Weights of a small class-conditioned image diffusion model: arch dit.
Rows from block 4 of a small class-conditioned image diffusion model, named by matrix and row number. Rows with one number belong to one neuron. Each number is 500 + 50 x the weight over its row's rms, rounded and kept within 0 to 999. All counts start at 0. Numbers have three digits each.
Before each neuron's rows are labels from the 100 images, of 14976 (inputs lightly noised), where the neuron reaches its highest value: "responds to" is what is common among them; "colour at peak" is the nearest of a few named colours to the mean colour under the peak. Only what is clearly more common there than usual is listed. The data: telescope images of galaxies (Galaxy Zoo DECaLS). In brackets: how many of the 100, against the usual share in percent.
# fc1: MLP up (model.blocks.4.mlp.fc1.weight, 768x192), inputs 0-95
# fc2: MLP down (model.blocks.4.mlp.fc2.weight, 192x768, transposed), outputs 0-95

responds to: bar: no (33 vs 12.9)
colour at peak: grey (67 vs 6.1); brown (30 vs 12.5)
fc1.77:534503495432534478408465493534477438526471554469498613505429437463487464549552558501477497511490447534503461511461545444446533439417543471621519502486612561338498448580521532547535500487511514414456463461529433563490434441520508539569400452489489487508575528523549449518362520513510543528
fc2.77:493520511491488547404587477580516428531563485531495378453444467458511461552491534521517475439558495501513487469489555521583516495433506522383573527588689537445407585486539548495552520488484442529458513530483520532509582496372498519480424498561393512474533477465568459463471489547493483489

responds to: edge-on disk: no (51 vs 24.7); spiral arms: yes (43 vs 18.8)
colour at peak: brown (74 vs 12.5)
fc1.375:533491532443538578464558516438508505494458476426440552467541492551514469513452543602462550480529478499473576368536531512470494493479493499577488457456570480486440557485504435490573429535445590413377540518519515453588503453536511491374487495513520585587573505564465418447453423506488465495
fc2.375:532470486575513494518540592584501458538558456473526465528525449478484503440457595463488454407543580560523523541477580472555520505562526504442411522555499459479590575501480515556466422459477496636379491513471460420457502458430441539515481507490477570421535492440477427578460452514500479532

responds to: shape: star or artifact (30 vs 1.3)
colour at peak: brown (37 vs 12.5)
fc1.647:507468509453519551491563505473494364413426550473556417492474524480577435573594502520401495470502510396516478449498524514527455501429510535550529486457493548554426472472514452486611509492370529472513503545476455550555485452447498384526481463648480438430570452480565502418517551456433470500
fc2.647:566434508528460489453426446432507461417464533486559525523502524542502463479540452543478528509555557624512554506481501474502433510404476442468528461459572516595477498418458453528500435500472415491511506509533538488566620443590461404485475485503510474475555579543375488450472557413587517496

responds to: spiral arms: yes (42 vs 18.8)
colour at peak: grey (53 vs 6.1); brown (46 vs 12.5)
fc1.10:501510401485590452527486435473519507465455523498530456421452508570463446429498522534382591431625513508537525577501517549508424551487440548505434478448398527475534476504485459514403500568550435434421525513556558458531565549585502505522469586517535515583593428449486529490519494589513581501
fc2.10:509461391440450536459561570507607477426498512555511516534536501580494508512497403521442461474448526502487569426455653580439488468514462452448476427548303440484486472492481544530556561533516518488493532516480535394527535531466435540412506526430531424533493564355519519476441484486557611529

responds to: edge-on disk: no (50 vs 24.7); spiral arms: yes (41 vs 18.8)
colour at peak: brown (50 vs 12.5); grey (41 vs 6.1)
fc1.699:479606464543485495506419479562447485572534427524574458570496466500447498534475665521482570489430468524484471526458472537490502506436477535461587526562615541481426529536501554500486507464513374493481494526528504417410558439601533396422428451483461566463447530507493528466407506560556488493
fc2.699:427629483457536576497488495483484489523572438526361554542564473523523595500432605467497422541494496461462446508479534528529500504500574510498475534487641545469564456522393487537579533493579639487440496490495528438545508431403444417600543525434520568500497449459490512496552550493506456465

responds to: roundness: cigar-shaped (29 vs 8.1)
colour at peak: brown (75 vs 12.5)
fc1.601:546550441482478572381477472502510441476524437490547495432555468407420472475519544420486490518493516459459502482476634478467454496462492481533473486573578528478385460469521521487592384446515505531536475487473458570439467457449478492460440495518601508501356522461541566473559492451484585495
fc2.601:548503416542532417462511445512485596479530560574525505481400466458473519484551441491572477585517507488495450597608459513453599485405438518555506397518517523538418545405539507490489544491506484552556570552498629480523462469548468454577499516529529483534526469526547604475523550484528539509

responds to: shape: featured or disk (74 vs 30.4); edge-on disk: no (52 vs 24.7); spiral arms: yes (49 vs 18.8)
colour at peak: brown (88 vs 12.5)
fc1.69:508475444543519497393449518499513517507559574404519520460552506374451448391498517458411581539465450395506485500405604534581540472492535488478468492485382504520472422538538544555570434493501535510533488459475500525536570524533408456512482536561570449564556565504494587486479503417491530520
fc2.69:495621360536487501466555435436536566573551510543514522546466542426523579584476415496517484603500502552521485507513481526428515511366521475469503374497510470521484493449531412483455545481521515511529518525534510472499568499469495442542462495498534461506492456535439636371568508485475581509

responds to: bar: no (31 vs 12.9)
colour at peak: grey (82 vs 6.1)
fc1.189:509543513448462413495501372487463503554482484507459594517480504447520472578537555519483577486460534480557439460552527615433506458449510561587543442547606547527432515504560546519505538543405487526484508465427529486488533459435533599497451506502440561600508469543442435460520499529568519498
fc2.189:486532521529445566485425419531501454550577455519546437516581515444462439426556525476477376431482570546508478524408543398600520496464552459328518509473550508494492542456479522532584493523463451474435550497561520500550440479540472559593505503474423614382502499436497417548541459499452487507

responds to: bar: no (30 vs 12.9)
colour at peak: brown (82 vs 12.5)
fc1.348:507515474498561462551491494631507359467493530515586540578479519506419524540456597544475503504594521390477477417455415467496449597501478543506552537595513583468429514449522460559532570484484525466548486539472461514485476460497564372400408433545524515483540503558567565450436574482461473498
fc2.348:596547452469489461535562537479488520459509507556455466586496521498557565497435528444567542556593464591443473556516428474494528558495430550504585434494534558478469505506471460558441509538501597528519562507509563507499519436536471381505546524560540482584559451437490566539516587464535508519

responds to: spiral arms: yes (39 vs 18.8)
colour at peak: brown (69 vs 12.5); grey (28 vs 6.1)
fc1.236:546490466459565465519515534481501428501474461443530551486453549458534471544543583443518463529544476310561504519509503512498557517549552476428533516479471541470557494429499535550441520494490442564458504448483500447553572545463498521468382479476550568455417495492505466436574475503519551449
fc2.236:531464461470554531580449395567493499422448534583500499532460551579405492479556509584521537415506484606506533537536567410599499566623526513482489456472436450394430504490483559490454575445534521466459484486432550525514445502521502508599475467375573540517452451496567466566498541531487545464

responds to: shape: star or artifact (26 vs 1.3)
colour at peak: brown (44 vs 12.5)
fc1.289:495456455537474419455545545510564493408515517447597493499449430516568503499559495498395398532525536547460422490502506550495428454435517544508560485564489497469487485476474492491595516558460573496542462551494524522446544412512485639514542440445551454527595450485598554414514569491488475459
fc2.289:587434467544509458535447421495535505448471517469498562513464499562494509455536402544422509556563530497499498522506505537478460536396459511556481449539496557548529499493424446512538467481490482552526447470476579547525704536587461658438512511537489439549548527604477494513465644485575523463

responds to: edge-on disk: no (53 vs 24.7); bar: no (35 vs 12.9)
colour at peak: brown (55 vs 12.5)
fc1.98:556523537513516536483452598517622513532506552454612442536446516453556536557447621444502404514455567466427496497530492512522464405426530501461448466474533464463464381500562596462544536517544429465467480452564529499459407454518519440465522436448434434434561459496586507529463521483458483506
fc2.98:586470479489565521520530593437439493411493556519506580550491513419517570517440458546508555443464491458467531554500518504483504372583509525548488477499515607461538487434460439517506517476475493470560559491549506514515583462483559335529520486475536537471540445461590507477609534407527516510

responds to: edge-on disk: no (51 vs 24.7); bulge size: small (27 vs 7.2)
colour at peak: brown (57 vs 12.5)
fc1.13:537472437574431390467472437520535428527537516405494510508509510393499569518458540492472599463415473470532481446527488466540409524481494516527433460441551489490466567449557409578585514448440503455510499536515495501518481577489488537482486470535461473575551548564553464521493482423429489469
fc2.13:537475421450472585443528553524481519460560539539492472595534498406525526389458455507506472511432520470434481557456530490617415493481457490439478428524539577484523547467467641441442520413471553513590505487558548409493535500547561510496458563582443485481443476425529506431517530605512495525

responds to: shape: featured or disk (61 vs 30.4); edge-on disk: no (54 vs 24.7); bulge size: small (28 vs 7.2)
colour at peak: brown (73 vs 12.5)
fc1.468:502565497481522491462497625536549439500589405414651539568478378413494482534508537403491410499494482473545543543520444545496336521432539490500479461553569426453474540582419483505513426447503508451498534522475483461466379484480422489559413464497470511474472498519481544438555483486475538481
fc2.468:449575476468540523452565487471486489487584448594400443553440423504521519415497542533562601497518484538419574475493504463557434512466471484446418516516487369487406615538620539500501529458503485555406447459498490437499677466521559525616520487465488492511474480490465489442524520455513487514

responds to: bulge size: small (26 vs 7.2)
colour at peak: grey (54 vs 6.1); brown (46 vs 12.5)
fc1.441:478494503435483489452512540464502495564517519398428591493501507409484442454531632466424564584467484577506459554530531531525498442487521495537525415516570564434474529604482449499552440528462527452493476478490505532531410519532449553632403546555450570515557491493516471455505499477502521455
fc2.441:488519535526426516497477476530495420455557535594552405510486498352493482495526625429468484507473507467521491430458511532573515463443515554375521659527520572413507518520587559511499452530481434528471499455486560593508653535464492437492449492540390553457552451504471445503489416502492465531

responds to: spiral arms: yes (42 vs 18.8)
colour at peak: brown (77 vs 12.5)
fc1.536:476422530523445573418461581584541499514507566445545453464531421403460572408499535530484519461450520465505530622498485499527325541443591501507476483496555478495546562514404578480516475497526535503520526564502473475478473483486438559562421494547519484452509531470506419521525423532443512489
fc2.536:475453511518490409447574508460476509487530581526496478482507475461543501601520563519536479426484528543512505432576476502493388516590533497453409502567540376499443603501600441542443443504537533548492446486457542442515563496468577551655479577554469487458464486486511446368471461464478479468

responds to: shape: featured or disk (65 vs 30.4); edge-on disk: no (58 vs 24.7); spiral arms: yes (46 vs 18.8)
colour at peak: brown (33 vs 12.5)
fc1.309:416460486520550466515528517488509538516492568464503449530423377360466477506474568507482466468487433460464572567464467487551498443399477433442439483494511471481503460543455528592496502478535475497547517482491421487427547543448488486464469603484376417432479570510495607520542577409507529477
fc2.309:446545450448509544537541540494586444530435586493463471522456430410537540499410605498492473466529490475547470475501568473502483432560528515534458503538424464599494492553526494495496445467554541528549523482521559520523366526563492506569516396494420350552493470483508503462500567611483568493

responds to: spiral arms: yes (41 vs 18.8)
colour at peak: brown (84 vs 12.5)
fc1.346:525553451531499524499343523609561428438533498494586451591470445437477463496403512512501506585542488365492506481569435480502521508469553496396530527575480496490449421555448534532515503480561456505567518493451518413473417528521496515542431463481479494373515517466522564466540606514496490482
fc2.346:490611497486522487524570448448429537472528477574437554553530454513514631525468513524497511557523498532498563495453425454502489522532517448586466415404448456533521466550526508499469492427587526525530480478504493430516590483524495501508551525436514515589489478534447606496507645484463488500

responds to: spiral arms: yes (39 vs 18.8)
colour at peak: brown (62 vs 12.5)
fc1.321:469401471409555509474463485503450435564486545440552508538407467516351489469467629552429489419606488497507512524383466482476490458458507507497447526571565502345523521541523561565483515518513426482455487457546562561511545507460524547492468567550459424425535538581523547458445623423487484548
fc2.321:491447462524517499511530663506584485610515586558487489579475404531562580541463557470526485468538477539502518464556460562542449461434490485559429514458586553440526527499497459448623570513476527543495548502531421576429489509514512457444512415575432411589461492436539570481563545589520504471

responds to: spiral arms: yes (42 vs 18.8)
colour at peak: grey (78 vs 6.1)
fc1.118:512474514438548519485567444500557454477476439443424540463523524508515454572494567443484445560484504478468451541497528514561534460516406520499432465543440513495445464528440547550478483480502502509476493468500512519517492437553476478485521662469595558468567453469423564529516499537426577504
fc2.118:499509442467465550488451621454490522404499562452490460575495493473519596515496532479441486477458458600548440445507546462318497499612473479396481519525394578507492517462451508430524478523539479515541450492436482444494492559536471384467545550502463472446431471517489502554470449496400521517

responds to: shape: featured or disk (60 vs 30.4); edge-on disk: no (56 vs 24.7); spiral arms: yes (42 vs 18.8)
colour at peak: brown (60 vs 12.5); grey (26 vs 6.1)
fc1.310:539429528506500454517365445514583484481401447409492601511527469409378414408448548562476553502540472435508525549472511459473514527503592601568601503565536489500475476467506580485641466597461507494429508543566432403422561512466551530511495449453476472567561465487553475525448428611466466483
fc2.310:539489481487445466457474503483503503537496553498540495532533450532553451499504487494480371417427572509455516483483517498557452470466577439434503453528518495563562497513500550570464465526495482510501528629470491516495496527530369597362516389520484480373521562547454446465375474456505503503

responds to: spiral arms: yes (39 vs 18.8)
colour at peak: brown (38 vs 12.5)
fc1.254:471432481410562480518543385563435495541509495480557468538541508478456509507457541436499515546493458485459582488541549546558527377520540516515436462476508532498474471499545618545547472437492544523458591471467479498567557458513485537405503424398477587554523501557540479498617502567490456587
fc2.254:491497488503607563502521427503478427504495533433355554502532458500467493539508542532430447534494604515464554491457550460474492496555595579454410500442454556478454462494440417485542424466537500501448482455507507517533336431422490558537596523436472596503525484546507479553564516437593470467

responds to: bar: no (30 vs 12.9)
colour at peak: brown (62 vs 12.5); grey (37 vs 6.1)
fc1.737:453416506482503562476528572541485547521468575411411572410544457471409465440458615532580580474494472510523635503446494453436470537440504558536559432412520575424568510453484530472519473505526458472465514539479492508476599511529352490549404442600513463511517509457488386514433426523490550507
fc2.737:451408484512473496471454499449523409488489628579529454398477469466540483573466590452580478438508503498488593434592515632579476459513527488433507560591587575477392560558536471554433506577510525517497514498473487575528515523413563469525443558534503473505472497508523403469395452447492468515

responds to: shape: featured or disk (65 vs 30.4); edge-on disk: no (56 vs 24.7); spiral arms: yes (48 vs 18.8)
colour at peak: brown (38 vs 12.5)
fc1.285:498501478514529433499552431413600453512453503471441504473465510514466495453518593473498501598506422482475561599552527554518538464494549534458515448592509518484477480502475496467449518409453608528609571430494468518414458578455438515478450570521443520515528517511512548443610479416526483593
fc2.285:594510494472519534503362558511514560470444493546597568488507481535498520578520478586534531544536451509623565447490500541547526509521527486560577494509487580449531445564510512461520546543451411481611544595476530469495543464522537553573455493489491576530519480499504577544552506500443492529

responds to: shape: featured or disk (69 vs 30.4); edge-on disk: no (63 vs 24.7); spiral arms: yes (51 vs 18.8)
colour at peak: brown (60 vs 12.5)
fc1.304:593425497388542524432521597534466499516483503469443559491475471563449519496486563428504500432487431468575544493573510533417473545515504493542535468420566539501598525483530541495509458452423509529473508521514564450451552552319466466464549501556534488497492440498532460514469422499490449490
fc2.304:572365502564495473485493477462495491505460485479535446551535502449568469449497584573533520478558472525404489519434519494523470467563509514385517512572472512433505555502488471493466509461407538491497449505481386511583401511641529548587625498569494439488461558473532533486410505532570481513

responds to: edge-on disk: no (53 vs 24.7); spiral arms: yes (45 vs 18.8)
colour at peak: brown (60 vs 12.5)
fc1.368:500465505508489554512473503511543496423373510484457509518384532526503550425525508477500515414662478489528434458549527577525487568426468510489441506551507439353546523472518474491497570451492579516445450484522496459398607636475538522466470482479462463507496482455487475587491502546539514484
fc2.368:523536518487456535458670491508594502452501475442511538520456571647435542446501627541422524545521537513490478429483483497539435487535480531460469524501437521380536551534516472496576521492498487490477454522488553534522505396508449464479477466452487498603564526452515506507466523517540502483

responds to: roundness: cigar-shaped (29 vs 8.1); edge-on disk: yes (27 vs 5.2)
colour at peak: brown (65 vs 12.5)
fc1.293:509479542442443533469511465552530484503492494502495481453476466506542533469517548435539324548504516482473509461603455509537519452571480490475457500537517534438399462460477560460586446499545504489488481519446488489479434450400411521602405529561445466443468468413484518504615535508547495496
fc2.293:528416570546470558545437513467503491496509425524531603480444507497476537538520453463573507515431530540499490501374531550449544510544446533538506472508527548593458455511432486468569473507437485477500552429554523564575442471552513608374569545606518518596509541563558520494614538468545418496

responds to: spiral arms: yes (42 vs 18.8)
colour at peak: brown (48 vs 12.5)
fc1.188:481536475536540505514497501531581490519511474468651496502492547530529425496473518542512538506478471535592575525444576537533550549476497510554454467554440495501462447432564543514533467549470367535494579524421420479462526380548544517404488430445525615551574546529425472516550488529447540559
fc2.188:446502456447523532527537468475422468577515491441329546501497537523512493523438539481524463554454495531470572470493581511519562563534501498458470506424390479451539486431458493506467476551498632489465432427588590498563402439430399585415500595407516606504550477467466435544547503489522503476

responds to: spiral arms: yes (40 vs 18.8)
colour at peak: brown (33 vs 12.5)
fc1.182:492463473496559568474527424599483398508475432394468452462599441508434508552553567426453529533439484582389529488485515495482487475527507470528593444533596576331566507389570514526486500495513575559488544426406465475539521535518476451485532550627525512556514518497531590487528478482551511553
fc2.182:498474525506566461476499463466491561537518484554505516452536503463531545542616507474479480548492480373611476492518544529621504502569494473430565522478659503455538555492390443493569492520516485427530462512534548459487451541539526394505569472594514495401509453487508532515539473548414506406

responds to: edge-on disk: yes (30 vs 5.2); roundness: cigar-shaped (30 vs 8.1)
colour at peak: brown (86 vs 12.5)
fc1.171:490495534441510618485512551578459434440480552507538594504400505499541487582444537504421538417405499512449516505508464549534505509577510525412556460572457572556472469463527589551452589444537566523478471484510536518477472488570465698480552478535482513467459490474479537519623528512592488485
fc2.171:537523493493491514481496400489499512525500511397478549462478489507486562444541547524454587594464500508563541514524427457529523532536473497709498453377401461572489499575434488531468506462514498518516456474503492555531544513561563689459528503501550506531546482529516515561515492490501515437

responds to: edge-on disk: no (50 vs 24.7); spiral arms: yes (42 vs 18.8)
colour at peak: brown (68 vs 12.5); grey (29 vs 6.1)
fc1.279:530468573427484549477536365517599456587503469508481479507428564494480509503504548569552527516545506528501497405626535486557604468450472463546500413516539535460413450392459480513536505580533499459446485458515551493573447474497504482476412581547552561533512439516441490471520451452462571476
fc2.279:538473599555498516525489712516483442550494469502541527434475562513470547501507608452519479536473509449550441588447554518402577513373449548410515512482462536530527471491518525541470548558456479496493515522483480539457526475429393514500516468575519513465517491584429482584574414491504529549

responds to: edge-on disk: no (51 vs 24.7); spiral arms: yes (41 vs 18.8)
colour at peak: brown (44 vs 12.5)
fc1.377:479520518543491500485564486463536571518473541360430497591500493481471541559468555509565466489450471468532515515505506459528597443531468454426436400528459479463417447537515571501476511417552413573408513371500576452460487498551395531433476500521485559545536475576382515478469497461503574474
fc2.377:425539511475491508474469522575456404511479512505594494549521507458557484450474520446554536468458510526463484499507511492490699407491415479548496604454470480479554429556498420426591536447527569452431476583494420452528515479422564494558403513517498581393519531359384499559441489500488521552

responds to: shape: featured or disk (60 vs 30.4); edge-on disk: no (54 vs 24.7); spiral arms: yes (46 vs 18.8)
colour at peak: brown (69 vs 12.5)
fc1.476:486501568478466348517484445547567393544479388447507449512485519530438486420475551509522436549595471468544526337438473431613401490512514516493466460521462501522515459487499533585507484510539501457453492557513561493613584412387511477413539513508562515541569573463473476489500476510569501462
fc2.476:526525420490547393526450599443542525499486549511421526562480527586446564376472488538540469506426560543446484520530517434377576491590432462468547492488478526550506508478461509570522546469451575458460579469540554539536333520406417467538493515488531524540497555437493513497499520496552436448

responds to: spiral arms: yes (39 vs 18.8)
colour at peak: grey (57 vs 6.1); brown (38 vs 12.5)
fc1.429:555410511462514539477543461475581544628397508381408536474559509508485439510488534489479536502443473498548573504496543511502569491457531504622508471454523495516443486479497455512489469571416495521422485485481555478546471498553443609395502491517444553596486468465500418473470502515484575540
fc2.429:519507492585459459558454528562492461597518500525533459451614591407525474480571578508448493425527530487536536494575550490564582493577545483451510550476567492527546516503555526579471372455480462487414516495477431480456432502472520609500481501495433553441547511467511397520453453550474487514

responds to: shape: featured or disk (61 vs 30.4); spiral arms: yes (41 vs 18.8)
colour at peak: brown (32 vs 12.5)
fc1.682:541451536490448445546485453531469436479435485370501609531438599463522483487447569581628480518453410503475443470564396495498504567420441414542488487536507569444582508500543606544509625539535490540509473499498481520545492461424403492446533440502500477507502531443450499401491494499401467522
fc2.682:512506523470473504470546449471530573540512451518409373606544519414472506562446519445501567489470493633455503545492504425502467579449488549474394400536458388510531582500500437504535474412510526491496500409489430524481573532532542493509519476519566529480465450546404456452550475493572539457

responds to: edge-on disk: no (53 vs 24.7); spiral arms: yes (44 vs 18.8)
colour at peak: brown (31 vs 12.5)
fc1.161:480571461594435511492500488493577486501493410463579444544605446544538508439526583469508557661506466568566515604458518478489507571470509450494456423475515466519522476475579410494605529561498462525470517443511495441485484476465483530387488564503593483458572486498607536481509489480536421560
fc2.161:449575517439446528466506528477405536581517426497386530538561425539491567533510524499508508651489500434430494422580513535570510595506480550497430492513510476535492525517384559498436587535528550510441487550486510505547484443504490515546446495460566536517595501517537493548496514515483438487

responds to: roundness: cigar-shaped (37 vs 8.1)
colour at peak: grey (96 vs 6.1)
fc1.296:424472477418515519474572337498438478515471466480564565539458511545602457540504594499494536496469512512485478517406523492572475532547514512462439368433549506522477475488535509534504505514539444513446524444496477399517446502533520475502437552470534472472494426540487501491504478577542566491
fc2.296:560537459515472506452492603481466551475522525449611449509475533524539496526461659514476419492544484488489380484458521447499483498609506492368531608469573606495523472493487435480449527492412512473531471490501514418503490500607474352532451529520532506449455476519476504492482550508501504518

responds to: edge-on disk: no (51 vs 24.7); spiral arms: yes (40 vs 18.8)
colour at peak: brown (39 vs 12.5)
fc1.276:438524570524517475559456485600492446515486471416506435516460506411560529623525574509546598527465423462501518422459425498522526596381466522450494497555437501483376423552482460537482585547478462473538546494515537492478536528543575513455434492561474458453451466511597554453538563450523515490
fc2.276:459522523485464466514525429413557502512530485525562573402445485487518538492508476512525502442518476520493544521485541501489503643469440463446568391536437492488476456525454658499529464512537467586498463475431434563513533520467520506552468420533481448557574583406553552514547528483523543513

responds to: edge-on disk: no (55 vs 24.7); spiral arms: yes (48 vs 18.8); bulge size: small (33 vs 7.2)
colour at peak: brown (49 vs 12.5)
fc1.360:449555494469522437518532394552468441535468449412438585485478430482542481636492533524542506446472531481545514545541437549483536460522522497603433479519580510517574520558556514516558479588400583456443386508464475422582580431447495515436509411566555542590510533526570532478475486603504494427
fc2.360:423541543545520520497460452525518535513467452526565460512536395473414518327476523534536510463489559519465516473430456522536532421534523551430454584492539444501488546568413480478472458537409459566442612536516491346498471454617517451556526563558557529427480484472485516557454487419492486626

responds to: bulge size: small (27 vs 7.2)
colour at peak: grey (83 vs 6.1)
fc1.661:482478525464540384444566499560574464505408477484513520488467475513449492531602580441466466509414466504540455551504556582494470501482430459501418469580501479501535435506574476492574496445513461521533536529481417532519478438507480557466501457619399557522471496487496513550554557483522533489
fc2.661:501501522495481414588467493554523514476574520415432476527559469576457504550451509529497495493533598502518484513524547574493496497504488460475534488534494571579512532522526490522613499547498521501481540565469474497529492535469487519435495461404544443492531486497496539557445500511467501474

responds to: edge-on disk: no (50 vs 24.7); bar: no (37 vs 12.9); spiral winding: tight (25 vs 6.8)
colour at peak: brown (64 vs 12.5)
fc1.729:514510535505514512529545420516488514536453455403483586453488575431454503483590597552486501602462510569486448480503522449463512557458440442598556475558526568404454461451492479509526494506482535617450455485488519562555391467420460522562477448556592529524519515420509472462503408533551522522
fc2.729:489536586459459485589531609480501464532491456541484411432516592431509456556513621410554550550440538501525423457479542497532548547459442570366558529442530519484547421484566485541487485533500429409494532512493481590501602534548562528569539537471574532453446483551412421513530369469506489470

responds to: edge-on disk: yes (32 vs 5.2)
colour at peak: brown (73 vs 12.5)
fc1.766:499392524538535557518546519440549540470515536501474472530411445544421507503556554455428480510522505523615542487491566545535408488475478492527574410519443501515553500533511547463563469466533439433530567541452528469456501485381513637480533502431537406467570506434466416591454457574455443492
fc2.766:586457534550459493428506408435540533423467564464554522539497427446478527474494361488469486506494493437478561443491455508466403510463485521474536489497441530549488585527516467507481403525425478568516476528473474481529478542501604677493484470626551541514488541550508485497484478525556569464

responds to: shape: featured or disk (61 vs 30.4)
colour at peak: brown (70 vs 12.5); grey (28 vs 6.1)
fc1.761:434540392522515438474468461516438569514516454484599535504403486482549438531462561511507511605535504466492547570428476517434606594505460550509522495439471471532497443555515485467479434560493552519478489511474529546560469470591509432524439572469477489537514441573582496527536531529524479466
fc2.761:498536393510500445552584547505502485555455475466495515517521539528541433511472508449496469450543492493441528517543528542476526442525498482552539551557377522539441466538552545531473518494504541519481554463506446488403524513494556393472448563513539481476553432436486434403487552502545490468

responds to: roundness: cigar-shaped (28 vs 8.1)
colour at peak: brown (56 vs 12.5); grey (44 vs 6.1)
fc1.131:611509463469469533429546544389482517498455486469480531414508503392552479525547581438491550486538494489567529485499643443460557494550517487512515454513466497548443391510574507433591432525463528494502440484492467508466542515554506544449458436508617541500423447456454529552583552440454566517
fc2.131:420508472474535400489415550403399497453649526630498561474519499427472530489527420442571506475517542484535438583574484444471553537445539483601458388589539512592488503463510463518566528520463576484495561496499451462509500423487541464503497522544467447472535461564468466541453541492504536498

responds to: shape: featured or disk (63 vs 30.4); edge-on disk: no (59 vs 24.7); spiral arms: yes (50 vs 18.8)
colour at peak: brown (53 vs 12.5)
fc1.200:564522524481486602453464526532463448512477461503570459470484420465451534470495539491510452541516498450425489551473460528570360524447536491452547475642427405567468515491460523531569527472531544534469517416513501458449492480496511517567461497561488531465475475432460467460548507524519456484
fc2.200:527524504473486438469655547551513555528437457533439447459502486463478480502536602480537631491527518506521486467577506494479444483489469503494496541424556416618464480480565529483442467519547479469419445611473479484517572501483480497681529500540500536492451558450469483462482532459464426486

responds to: bar: no (32 vs 12.9)
colour at peak: brown (63 vs 12.5); grey (32 vs 6.1)
fc1.681:543478512456483531476537384523406472510490482437412470499505569498495408485453670536448586637456534515495523496447514512503481577477424529522514499654484484472482445470493474470470486533456506549524491443405581562600506453408426630556420481471501521593496431554542507418560458502542598488
fc2.681:449566474474505463525512588560580512492486470586604505478557617463542477511478606455505376518412490576514540494524513464623510514489442463497527517429465476393475426525499560533486596514541513464529473405542443491433431477560517633449486490448508462462491536450528503591493438533507564477

responds to: spiral arms: yes (41 vs 18.8); bulge size: small (26 vs 7.2)
colour at peak: brown (67 vs 12.5)
fc1.125:481492603470512537535571422497507416623516513386458479480538581494475529537508650472429470530436477519456507482415448544438459462496450547504497498607597497443483494507505401478445543536477542572501506503489531544567394515486441478554450470467496516446504488474577475469492503439514546514
fc2.125:451520517440470427515543620561509487632495491528547492539552565455525588472475698489501495523426513442520474500557512470608509490506431423563433564400591467463531450558526631546560507548543510434524476416494462547473486474509558489538478490456455458563436514473539497539511484509487534482